config = dict(
    hop_length=160,
    win_length=400,
    num_classes=13,
    arch='ecapa_tdnn',
    kernel_size=3,
    widths=[320],
    precondition_frequency=16,
    merge_dims=False,
    max_grad_norm=3.0,
    batch_size=128,
    warmup_steps=3660,
    weight_decay=0.4,
)
Rows from block 6 of a small sound classifier, named by matrix and row number. Each number is 50 + 12 x the weight over its row's rms, rounded and kept within 0 to 99. All counts start at 0. After the name is the row's rms in percent of the matrix's.
After each channel's rows are labels from the 100 clips, of 14976, where the channel reaches its highest value: "responds to" is what is common among them; "lies over" is the class under the peak. Only what is clearly more common there than usual is listed. The data: synthesized solo parts of chorales (CocoChorales).
# c30: last pointwise conv (model.blocks.6.c3.0.weight, 320x320x1), inputs 107-213

c30.43 070:56 40 49 42 34 43 49 54 54 63 47 47 52 52 54 44 45 54 38 37 52 50 40 39 60 51 46 42 37 52 60 57 48 42 62 28 56 34 63 37 46 59 45 48 34 46 62 35 46 45 35 53 48 55 27 54 37 44 55 47 82 50 67 49 46 40 58 45 58 41 32 45 40 39 63 54 34 58 66 54 43 57 48 44 56 52 64 53 62 33 61 62 54 66 41 39 56 39 43 45 95 50 35 54 61 56 54
responds to: trombone; note F4; note F#4
lies over: silence

c30.55 089:58 71 47 71 52 36 54 38 48 48 50 48 62 70 32 56 49 45 36 58 59 45 76 55 43 47 56 51 65 57 74 47 49 54 67 56 47 30 68 56 63 59 62 43 30 71 51 50 49 52 60 70 54 53 63 36 62 91 34 46 55 60 57 49 35 63 43 43 55 56 45 60 58 51 61 53 50 63 76 36 41 26 39 50 44 55 32 42 47 46 38 47 42 71 37 17 58 39 73 62 41 57 83 51 51 52 54
responds to: trumpet; note F#5
lies over: silence

c30.216 084:57 54 36 42 13 41 42 40 74 37 43 42 54 61 55 57 61 34 55 74 42 75 66 50 72 35 39 57 41 37 49 46 65 49 41 53 58 66 51 47 54 52 50 39 39 46 50 55 63 46 39 54 61 50 69 53 32 31 45 66 58 61 45 55 43 44 60 64 51 50 65 37 53 66 48 64 39 81 67 47 46 44 42 55 47 60 45 39 66 39 44 45 65 62 63 60 67 40 49 52 42 50 72 56 49 39 62
responds to: trombone; note D4
lies over: silence

c30.281 095:55 49 29 48 31 40 55 54 37 42 67 66 47 67 45 61 74 27 45 67 53 42 44 44 77 42 48 38 24 42 46 74 47 54 53 54 54 41 57 39 51 40 45 32 36 49 37 47 59 43 45 53 63 59 84 51 35 54 44 53 46 48 46 40 37 74 48 49 37 63 29 51 56 52 37 31 58 62 47 41 58 64 44 37 34 61 39 62 65 59 50 64 64 47 42 67 83 54 59 43 34 52 51 64 81 42 56
responds to: flute; note D#5; note E5
lies over: silence

c30.103 106:49 44 53 78 57 69 57 53 46 36 56 56 55 50 58 52 39 57 44 61 49 56 48 43 41 63 71 50 40 50 34 57 66 41 50 67 59 63 57 41 49 42 42 54 45 35 50 57 55 47 46 57 41 61 49 45 34 40 58 37 77 56 71 50 35 55 70 72 72 53 55 62 53 39 72 42 48 62 62 34 54 60 54 59 43 43 53 51 55 55 34 76 73 56 25 56 55 58 56 30 59 42 59 50 41 76 51
responds to: trombone; saxophone
lies over: silence

c30.115 148:46 39 38 62 46 61 59 43 38 57 51 66 51 50 75 36 54 41 44 64 62 41 50 52 40 74 44 44 60 73 56 59 61 32 52 49 54 47 57 42 61 51 47 61 49 34 57 39 44 48 31 38 63 75 35 69 34 59 41 43 69 40 34 30 56 55 43 61 51 36 52 69 60 58 36 42 69 55 59 69 50 35 48 50 33 45 44 55 41 40 54 38 46 49 41 66 54 23 58 55 50 54 63 49 44 50 57
responds to: clarinet
lies over: silence

c30.220 123:46 57 55 61 49 52 44 75 56 70 73 39 53 56 62 43 39 67 57 50 50 32 48 47 50 76 22 44 46 41 72 37 49 60 43 60 42 55 42 48 42 48 39 58 55 46 45 49 46 39 55 42 51 48 42 52 48 57 48 56 60 48 31 37 37 36 62 61 43 57 44 59 52 39 56 53 56 40 82 60 66 59 57 43 55 49 43 43 49 45 33 45 37 46 45 40 48 63 58 44 53 50 76 46 70 43 60
responds to: trumpet
lies over: silence

c30.74 095:51 65 38 57 39 49 52 56 43 46 71 59 55 59 61 44 49 38 50 51 41 42 50 51 49 76 35 48 32 22 55 51 57 40 49 51 43 52 50 54 47 35 46 48 60 50 30 57 56 41 56 40 45 78 65 54 44 45 49 55 59 42 49 31 48 64 48 57 53 74 42 46 62 64 35 52 57 81 60 48 55 55 50 56 54 56 55 62 42 41 41 60 29 55 67 55 55 50 48 47 56 62 56 48 62 42 44
responds to: viola
lies over: silence

c30.6 090:52 40 79 24 58 53 53 43 43 28 57 49 21 47 64 37 49 71 62 53 62 59 41 54 60 33 56 44 54 22 46 53 68 44 52 48 53 57 66 27 66 48 70 37 54 47 55 58 56 34 24 45 40 53 49 65 46 54 71 56 47 37 44 63 48 30 44 53 58 49 39 49 38 47 90 69 57 41 58 45 54 47 46 53 71 74 37 51 49 74 48 50 73 46 47 61 41 63 50 64 83 66 46 52 48 61 54
responds to: trombone; note F4; note F#4
lies over: silence

c30.249 096:46 53 62 49 40 57 55 49 43 63 47 62 51 50 64 54 55 53 47 40 68 53 31 55 31 49 37 39 34 60 66 61 46 58 55 48 50 41 59 33 46 65 37 83 14 33 45 60 40 46 65 56 45 61 43 56 42 52 41 62 46 65 41 35 36 21 42 32 50 46 42 48 60 31 49 42 48 39 43 20 45 39 53 34 41 61 58 54 44 48 47 56 55 41 77 56 49 37 51 36 57 54 85 43 55 54 43
responds to: trumpet; note F#5; note D#5
lies over: F#5

c30.268 089:36 54 44 46 60 58 39 52 43 70 44 63 58 44 63 47 43 52 66 47 78 62 51 65 31 57 26 07 36 43 54 52 43 28 58 47 38 51 43 50 44 46 62 55 52 43 54 52 37 52 45 49 32 81 68 63 37 21 54 68 48 71 40 53 45 38 37 50 48 43 48 49 44 84 48 44 32 39 36 44 47 43 41 66 43 59 45 52 10 49 51 54 38 66 52 44 44 47 41 39 55 55 54 58 47 46 47
responds to: viola; clarinet; note E4
lies over: silence

c30.144 095:51 39 49 69 33 61 62 47 44 54 73 31 36 68 43 17 63 64 54 53 46 50 63 57 46 77 13 34 54 46 76 51 56 46 70 57 77 44 42 52 39 39 31 40 47 38 52 46 44 65 43 36 36 54 41 57 31 51 37 65 30 52 29 49 49 39 54 57 68 55 49 60 61 85 44 52 64 68 40 49 46 59 37 34 51 54 49 39 42 44 47 42 44 60 50 37 49 67 55 54 46 59 40 64 56 45 60
responds to: viola; note E4; note G#4; note F#4
lies over: silence

c30.13 094:53 43 64 53 51 43 56 81 51 40 64 53 58 60 68 62 36 54 63 48 27 45 43 45 56 76 38 42 52 48 78 69 53 62 44 58 46 50 45 49 61 50 54 71 89 43 43 75 53 57 42 38 40 69 50 52 56 46 60 42 54 56 51 45 40 37 46 50 43 45 64 48 65 63 55 45 55 21 54 69 44 50 57 48 39 63 33 41 52 38 06 42 24 54 47 46 26 52 24 69 37 56 50 31 63 53 68
responds to: viola; note G#4; note G4; note F#4
lies over: silence

c30.42 096:62 58 37 53 76 72 44 87 45 48 53 54 32 44 34 53 56 54 46 48 45 55 59 37 49 54 68 56 48 59 49 49 70 16 62 64 45 50 44 39 52 44 25 47 66 74 34 61 62 52 46 39 40 48 68 38 55 42 50 57 64 62 46 52 35 34 56 40 42 38 64 67 48 53 70 45 61 58 52 52 54 47 48 43 40 60 53 49 68 46 47 59 59 23 48 51 42 59 50 46 60 57 36 38 45 54 48
responds to: trombone; note F4; note F#4
lies over: silence

c30.277 116:48 35 43 42 30 60 38 41 41 42 65 60 43 49 43 44 48 43 46 56 56 35 62 44 38 40 34 30 44 55 61 38 59 56 50 34 51 69 51 59 55 55 46 76 49 34 59 41 13 61 42 36 65 43 34 62 47 52 43 60 47 39 48 73 41 53 52 32 40 59 63 40 67 79 53 29 64 47 55 43 46 33 45 49 35 42 49 40 43 43 55 50 42 65 39 44 45 33 69 55 55 64 57 49 39 60 58
responds to: clarinet; trombone
lies over: silence

c30.131 103:57 52 59 37 42 61 62 61 37 53 66 47 49 37 55 56 45 28 61 55 46 47 63 65 48 48 57 56 58 29 46 46 57 46 57 23 52 41 54 33 36 42 35 36 58 38 42 50 35 34 33 45 50 40 52 43 39 50 51 48 68 49 49 53 33 30 51 40 42 43 67 74 57 41 40 30 51 42 66 62 65 44 48 45 59 53 57 63 41 42 22 50 50 41 58 54 40 58 58 55 57 65 66 39 63 50 49
responds to: flute; note D#5; note E5
lies over: silence

c30.81 083:60 47 55 20 50 56 44 69 69 53 51 43 29 54 50 65 61 34 37 44 58 58 44 50 59 49 72 50 36 45 55 43 37 46 46 52 47 60 64 45 45 39 48 53 34 61 54 48 54 42 46 80 56 56 60 46 62 39 36 44 32 63 51 42 39 31 35 44 57 79 56 63 67 48 62 47 56 49 33 55 47 33 64 54 52 56 51 53 47 49 66 53 49 37 41 48 54 56 42 43 51 55 62 66 48 32 48
responds to: trumpet; note F#5
lies over: F#5

c30.38 113:32 52 50 34 40 58 52 46 53 57 54 42 33 43 54 44 57 48 44 55 62 35 62 45 72 55 57 44 40 28 85 45 38 56 26 33 48 32 57 41 40 49 36 46 52 65 62 28 38 51 44 46 71 45 62 50 44 57 54 51 75 23 34 63 42 37 59 43 26 45 55 55 52 39 51 52 58 37 46 47 50 49 64 41 51 62 43 52 65 47 42 60 40 55 48 45 57 60 62 50 56 63 81 53 37 59 51
responds to: trumpet
lies over: silence

c30.132 093:45 37 49 42 55 51 47 58 52 66 65 57 32 28 61 53 58 51 59 44 54 41 59 36 69 58 50 50 44 42 66 63 55 43 48 49 37 55 42 53 61 47 41 44 83 60 39 10 38 51 41 57 70 56 45 45 61 45 52 48 72 50 41 37 26 37 57 50 24 40 67 58 63 38 53 51 37 38 60 61 53 49 44 38 39 45 24 36 42 58 31 41 38 30 38 75 39 61 44 54 43 65 72 29 74 49 43
responds to: trumpet; note F5
lies over: silence

c30.143 105:56 55 56 61 28 38 66 65 61 41 50 48 49 40 72 55 70 46 29 48 48 40 65 43 50 58 67 52 38 49 48 64 42 70 69 42 50 55 46 46 39 55 41 55 43 44 36 95 72 60 59 64 31 53 61 59 56 39 50 38 57 60 51 43 55 51 44 57 38 79 43 57 54 54 51 51 43 55 52 63 45 60 61 38 53 48 71 41 52 38 52 35 34 59 56 72 64 38 53 50 46 59 52 58 73 51 24
responds to: trumpet; bassoon
lies over: silence

c30.167 081:35 49 50 27 47 87 52 41 38 44 59 46 51 50 66 48 39 29 61 55 56 49 51 48 30 36 49 54 62 43 51 54 54 72 59 56 25 59 70 49 76 54 54 27 52 47 55 50 37 44 56 60 35 40 47 42 49 60 35 47 58 55 67 58 32 50 62 53 59 59 32 58 56 53 35 62 51 36 61 32 59 44 32 56 47 41 42 59 51 62 60 52 54 63 47 65 64 65 67 76 40 39 58 31 50 50 38
responds to: violin
lies over: silence

c30.240 109:46 52 52 39 49 61 55 46 40 40 61 64 63 54 38 64 65 52 45 50 47 45 45 45 38 40 52 45 47 70 42 55 55 70 48 56 48 61 53 67 51 74 41 84 36 49 77 61 52 42 74 41 56 53 57 68 35 62 77 66 61 44 48 44 59 76 58 43 50 44 59 29 42 63 41 45 62 32 62 41 46 39 45 52 65 55 60 45 48 61 57 51 50 52 51 60 37 28 61 45 51 79 50 44 35 67 65
responds to: trombone
lies over: silence