config.yaml
dataset: "synthesized solo parts of chorales (CocoChorales)"
n_mels: 80
spec_augment: false
norm: "batchnorm"
stem: "single"
loss: "cross_entropy"
beta1: 0.9
eps: 1e-08
max_precond_dim: 1024
one_sided: false
weight_decay: 0.4
Rows from block 6 of a small sound classifier, named by matrix and row number. Each number is 500 + 25 x the weight over its row's rms, rounded and kept within 0 to 999. All counts start at 0. Numbers have three digits each.
After each channel's rows are labels from the 100 clips, of 14976, where the channel reaches its highest value: "strongest on" is what is common among them. Only what is clearly more common there than usual is listed. The data: synthesized solo parts of chorales (CocoChorales).
# c30: last pointwise conv (model.blocks.6.c3.0.weight, 320x320x1), inputs 107-213

c30.231:529488500519491492505496472506487500485523488527511531485498527537478530504468561508493549515534473501472474498528527431533529510513497514510485531522511570479473517480493510512490465495533475488504503515509478525485536482514481505511462473473501506484522487496508501504567488449496495493527498493481483530546468489494483
strongest on: trumpet; note D#5; note C#5; note C5

c30.99:504412525518511510523510446462486478505493490509509483537517487509474486493479553522524526463514505493499527506501513468506487477515537470492535546501496597507470480519503472476515515512514490479481538462516475513493515503475500531497502448508482508520491483445488501500535482493483469525519512503505498516514484507483492
strongest on: trumpet; note D#5; note D5; note C#5

c30.1:527464463454496506500483484492522520481512507488510488480515487500508493508491523489482549529488571467485491525585511482501509463524501502499471504489503510536486494483503524508513521477508475508497490444463493514496481512509506515459492492495463499498498559508485488480497489455492481502488507525508612505504492482478505
strongest on: cello; note A#3; note G#3; note F#3

c30.250:479496522519465511503506489497506488479532513485476507492508490528466478500528520480538480500522516472515504506516491479503523491486509461511498483492488497494497458506510514493503514489544499531519494502499476495552511463453495504513518528552484538499463515446537518509490494509491495480497486465523541523522492513511505
strongest on: saxophone

c30.258:475504510500493506514491519480471493484534499456500518498486518514498489522544495520499489484540477505481498485507525524510490495511458482457499467502485499516541503488466480508506498511507505533500490509505454499551509500476493502464502492481497479505451542473529507502509490515533475494507512531491502510584501495473528
strongest on: saxophone; flute

c30.264:525496513527462491485499496506491453477494511506496508489501497523522486527501503505501536525516511507475502471462493491514481481493534497502461520521528545516485507542518493486510547536472471494513527467494510503502524484516492498482504480535467501485519508500478497513529486506470560511518496504501505533465524464503477
strongest on: trumpet; note D#5

c30.118:507468463488469480521492512463506546503472517519481526478491488466494491460517499457504490502516466464484500477513527496515497463510496482472461536524517500511561493514491486495515510509529521481536510529503489537529518499484473482491513488501561490505473493478506523497481488479501485511478498479462516495517485503483476
strongest on: saxophone

c30.229:511485490486527512466489496511502478522494522481502483509510505517468504531508545523515477488503532492501526489494520545505537499501526487470489522504483505496522451519488479485498505485516520472514509516474504612499509516484501575493508541490533487517504481507503519498496476485496494494485473501507544491486492481496513
strongest on: flute; clarinet; note E4

c30.150:491519517488479508503504511485447501523509474502498463504511517500477485529468497508473493514490520477487485506511510478539484534501510481484523504471505530513527476468519575499489528511494495467491498511493459509479515494502526479517505493542500486489501488463492521533529529495522519506510469476503488484509483528487500
strongest on: horn; note A#4; note B4

c30.8:472492496492544458507509522473486497503474462510491520478513503487507520515499528463475496514484462485510483527534520520512518521526486471490497509482527504513499462513488547498501511505489512513483492500537578501538474522490531488513492554519503471484495494458520490459484466518502515504481498480510489444507521558481484
strongest on: tuba; note C4

c30.80:510449489494497559496483482473484461509506504550510520519498512476493513503466542503529534468491523476524518509487505492508501515458495493501487483493547487504535498498523491479516523472504508518479506507505528493487510497487489480509507492514479528488485459500479466465522495493511475501468507562544478495532473503507505
strongest on: violin

c30.2:515475470525487485467476499492467491564491526512515500535500576488507533535464519470491522484533509466521599509504510600496485510528538519499477517500496469504528481494500497493520507517517499467496493481502478464496512482521498543459489496497550490522513480519523501531481482493488517500547556492519506499542494534492515
strongest on: flute; note D#5; note C#5; note F5

c30.14:507516514523503517490499538474515468503520517483510497483531479533464491531494469491525519506527503481482494484475522483506506494506503510508528521508493502497484470496533471503499474514498520530510468503509487484492487513491522564480512509490517467496562523502521477510496469505558533473504507505507478497492546453493505
strongest on: saxophone

c30.241:509499509491482480520521502519559519508478514519511476511550486509522487534490526497480538485525509465481496504442471502500469474460522499473526515485523513525496533549478464473495509518495482453497500502475494499504538482504508488535530514534507540483498489487497518491511497487517475515527476591479470453504514535488457
strongest on: violin

c30.69:493479483442461542505469501469488476472470496528518484521501510505507519520500458472532498529502498511491497464509511478479517508531522497465507426515465491514471493474450481505513507494513541486507523472508494541549517502493500493493503477484496479554485491488493528482508507505495511510484525494497461527494476529506505
strongest on: flute; note G5; note E5; note D#5

c30.120:500542523511485479504490535464482513478503464585485473494494479478502472497502490490496521491500511563496486472483488487561497529489514547503459472496506508497550535512491459485518536518472530452500488507504506479524518506490517516500526485520462513489501499492492500497502490530494500437487499504487516539526497468510514
strongest on: horn; note C5; note A#4; note C#5

c30.160:496473467510491487486530492485539503503478521474462514470484479490450470501536524514456465504500517489535510543514516520524507529505483512464449443468520516514497518505522488488524533502490456511514529483473477522508501477492460544463523513524501498520510515486503522500451463488488460468515486498501580500503516497520515
strongest on: saxophone; trombone

c30.300:483471503457493471496522504515502513466530517489516483516513494521492487499494482437484502497511504487521495527504492521513499517509472464500526477497539495517496534551488463512515479529542490495475481528507515500498510505480537513496503481465503490485468527477482544526505456497496518510520504521511536491510515531491503
strongest on: cello; clarinet

c30.195:513537453482513486508516477498508511505506445527481470479490509522491504483502514504498510502508526543509491535518465498531501471496503488486548475463485494504505526488520504452484515514524479504516492505522473508448497498519491526509504472512485485477441491566501468483487458500458502525499474529504506499540470495456467
strongest on: horn; note A#4; note B4

c30.86:519481542500549486499522444529493531488544515493533480500497507474466518519472522454473514517484499482481511474507495550538502495476492513495525492473481492511468457515495497503526506496487521475481499479483523460555464490505488492523513466511524524516509476513481511465508512430497493489474509490555444528536491486532524
strongest on: trumpet; note D#5

c30.245:508510525512518485490501483501493486508530471481494471494510493511521524471507526536483515467485498516508529484533522470513480499482493485532511525538546531510488521477529453439522500561529500491527491463547489505514479495483513521516489543543475488497517529504518486520479498497516491519477516468514482474462506498504495
strongest on: bassoon; note A3; note B3; note G#3

c30.291:517450509482499532481512495508477520470529491501485478485489468490480485502501524483529496515522476504509502544581475501463517491510476462507476524505500520507528487513503500473505484587507507532505488499507542486476507497530489543470503481497492504532497502499459478501549519485500510514534514465490575469493513488511468
strongest on: cello; note G#3; note A3

c30.158:467501456514492480478493488508529485475464468459502509506499525499516557526503560494480530504468483474444487518503531484511502493491513491508456535527528505558544503488498506506509481485505507490498479482468516497493523573486522523485493512466485482467515530497529472510495497463527517537472478450479489492501505484508509
strongest on: viola; note E4; note G4; note F4

c30.233:480465460529463492521500491531519525502489509483540514508472472460504485492469477536479449500516486499474482513524485522537505487497464469526500489475517469519507497530492508505478495461526486501556511482474555492517504509454518470513507511499477477481467542541512499476498494491535516535523470476523535509494507484458485
strongest on: violin; note G#5; oboe

c30.12:518509513506490534478522515503480500499434555454506496494448506485531503504520518500501475473474508507494515496510504486526468513505516535473473519494514507470484491500473495480521526462464502498495512523488494465536501492491480524475543512519492530509527486463471499505521506497494506506499488493525590556522493488481471
strongest on: trumpet; note A#4

c30.41:528476588461521486531488437488541484503507513524498481522515505511518507478454490502515471504516494514513492515488500512493481487498521514532531474486494508486481488485531481533481502518520562497504482486540491493472473503498522553517505490483536498509525476515509482513520511459489520491532540493492472500547502523509506
strongest on: bassoon

c30.244:483504541525488506521511496494541491483470538498491490469518491482478492530497518489502467492523503503506489518518481503490494492473509435487515494488452505501482505500519549494508510521541500471507518510485547479481523479513508513531501462512519510479514534466514529472481491477485517487506518574465590504516515482488494
strongest on: clarinet

c30.259:509481492526483491489507524498477503463506558494499477504495492512506472487526512496489455529508484483485529451525537495517484500473503530492499550518496494518520479484500528476523507486541481459488534514519466515492469534468486481468521482484585508516477506475544517470495482463473513509519470484469516520517511463496500
strongest on: saxophone; note F4

c30.116:518531474523485509503528488503520502535494538482542512502556475473519488493526483496506445496491495479507500491503480504509487518526539507464511499487517534509468503513530528504516496459456454488468520508458495493521516497503486547454517536586466501513496493467492508490489477457487436481465489515512518519520546526468491
strongest on: horn

c30.190:482466502506522510477514510489512466513469518480501465488541497478481500465523503513528520488440520493537537497490504472459491491500457486496458512494513503503490519527528500496496459543518530502518470458514514531480513526498482514499486480487495501496486495476483497486530500430496489502497522551457463509511493500471472
strongest on: violin; note A4

c30.192:472529487494480509515475476479541449477488504500519489488426501493506519470550515508480471508469472496505528498503493503482494514498481429518522483511500500488525477558553491501490521529499540505548476488472517486518475496487515477564498524499483508501484490547502487477527459500509470440488510526467513487467523470501528
strongest on: bassoon; note A#3; note B3; note A3

c30.243:467520492552495478460489468492452486497529495508495491509486502476540500521498523517500494484517498553509493511517521473529476518509506484506500514524492530476493566503522489504493490501526527479503498477479522521521486494527525499516483488529480490507493503528472516501512464511491501463460492466551483485483476485506492
strongest on: horn; note A#4

c30.9:534563527475561544510470532486511528490484530468513512495499516462513507475494490490513485508515483527507488487503520474512479481478502463498507485473469488495494553486491485514491525518495513475498509509481500471500497496510461481494521501507495538508510454541471507484496497515500507548509529527499486530504471482502490
strongest on: tuba

c30.0:492489475455524503522520536513527481513496522463491517504484466506459470497444529510448447490465465526481482515504472474526516499494496455512528488504539516518535491491499514500493485516488499517470534469502466587546520455487487540499519549496476484472477521480521521507475499504466499526488501477506487526485482496499475
strongest on: tuba; flute

c30.173:490520515503509518471485497548441505484503487522487481497502513496482476511499532481479498520464494515488491485496556527507524484507528510496550511512505510476495504509501509473514452525522465492506537505425484490498567496493483539506491506529465501539473486497505490467502506479464528508500563485493480509559485531530507
strongest on: trumpet; note F#5

c30.289:484513504478455466523505482489503469513495489529549507502499501520489517504504480501474534512486561522480504475519477485459513489458520491504494517490463491509487496484497554514482490513531503512513468501492509467521484474484535479490490509505495500486492564493461550488481504496500516479467528466504544515475512523495515
strongest on: cello

c30.88:487516490470475494513469508476517513492493484511515478513489500510496513493490535524532489486514493473503566524512505517505505500472563534534545564472479458481486511510469455485494528489524486514537542502525481515523490494502516489504479494519496523517525525502505538433490489527508511502477518502474496544477478483488483
strongest on: trumpet

c30.7:510509522490430499499483495516500510483468500490486487499486464483492532500515499479477506536501578473449522535488455494469525491503508493473485483502516497512481515483481535548534488543490540500470500488465504506503465509534535557461485488502501499507488541505468482477498497451489521503518512481477541517451536539503566
strongest on: cello; note A#3; note G#3; note C4

c30.227:510473513477451543555480510500487486496489480503482512525470509507529490481509492509498543494508514515527501497493504497469507517521490469487503457474514526529500503545493463535502541470471509507481483499484498478474494481531494521476500421500495525504476521490511475463524570481524502532473502491454539515522532482506526
strongest on: violin; note C#5; note C5

c30.313:526483515474458498510462481538474471456483499542502495473487506559514469472505486418519542500469465496512506506476520504538513496525523499495496507495477480527490491529501510462520507529450526503488481528481471492510526486466527481506479496462481520510475453498501545504475507448454488551499479527507456482535544482486515
strongest on: clarinet; note E4; note F#4

c30.310:352511524471456514530490508516511507529536525488507519537473520510490510516498523490518519529529495500481490514453483486495500470481497495559514473499516472484484503528484524545449510477518528489542525465459485525498498491492509518485509534479483529528502504483472480475490525492508507535524500525503393519505491508503512
strongest on: saxophone

c30.302:543465529504600520503480488489509499499505529479487508492516500518497497503502458497502495479473481504498486497489508470478520486493504500476475513509484504485478487500539492507478507631507598492477476535454477471483509501515503493476488511499518525470481486493467520499477533486504500504498524516477616497471467496488480
strongest on: cello

c30.129:492496544478490511507507477488523491491511508486499458512510518519446487470497483538507496514551518508538532524513460478507507511512489513471495484522524521463496480524501477504486485477534514468531470517465513487516504546477488514521497494523488505538455497520505508399487459489482497494501533552538526494476537512536496
strongest on: bassoon; note B3; note A#3; note G#3

c30.292:472492523518540468487485491500542503493523505480538501506497498500520498486523504468449540502512587480489513480581480497528490450498490518530499481521500521516481530486499491486489524476533505497501511485469470466502470492486503490495494502514475486518523530566473512534460516479518468504516519493509594502480495500508503
strongest on: cello; note A#3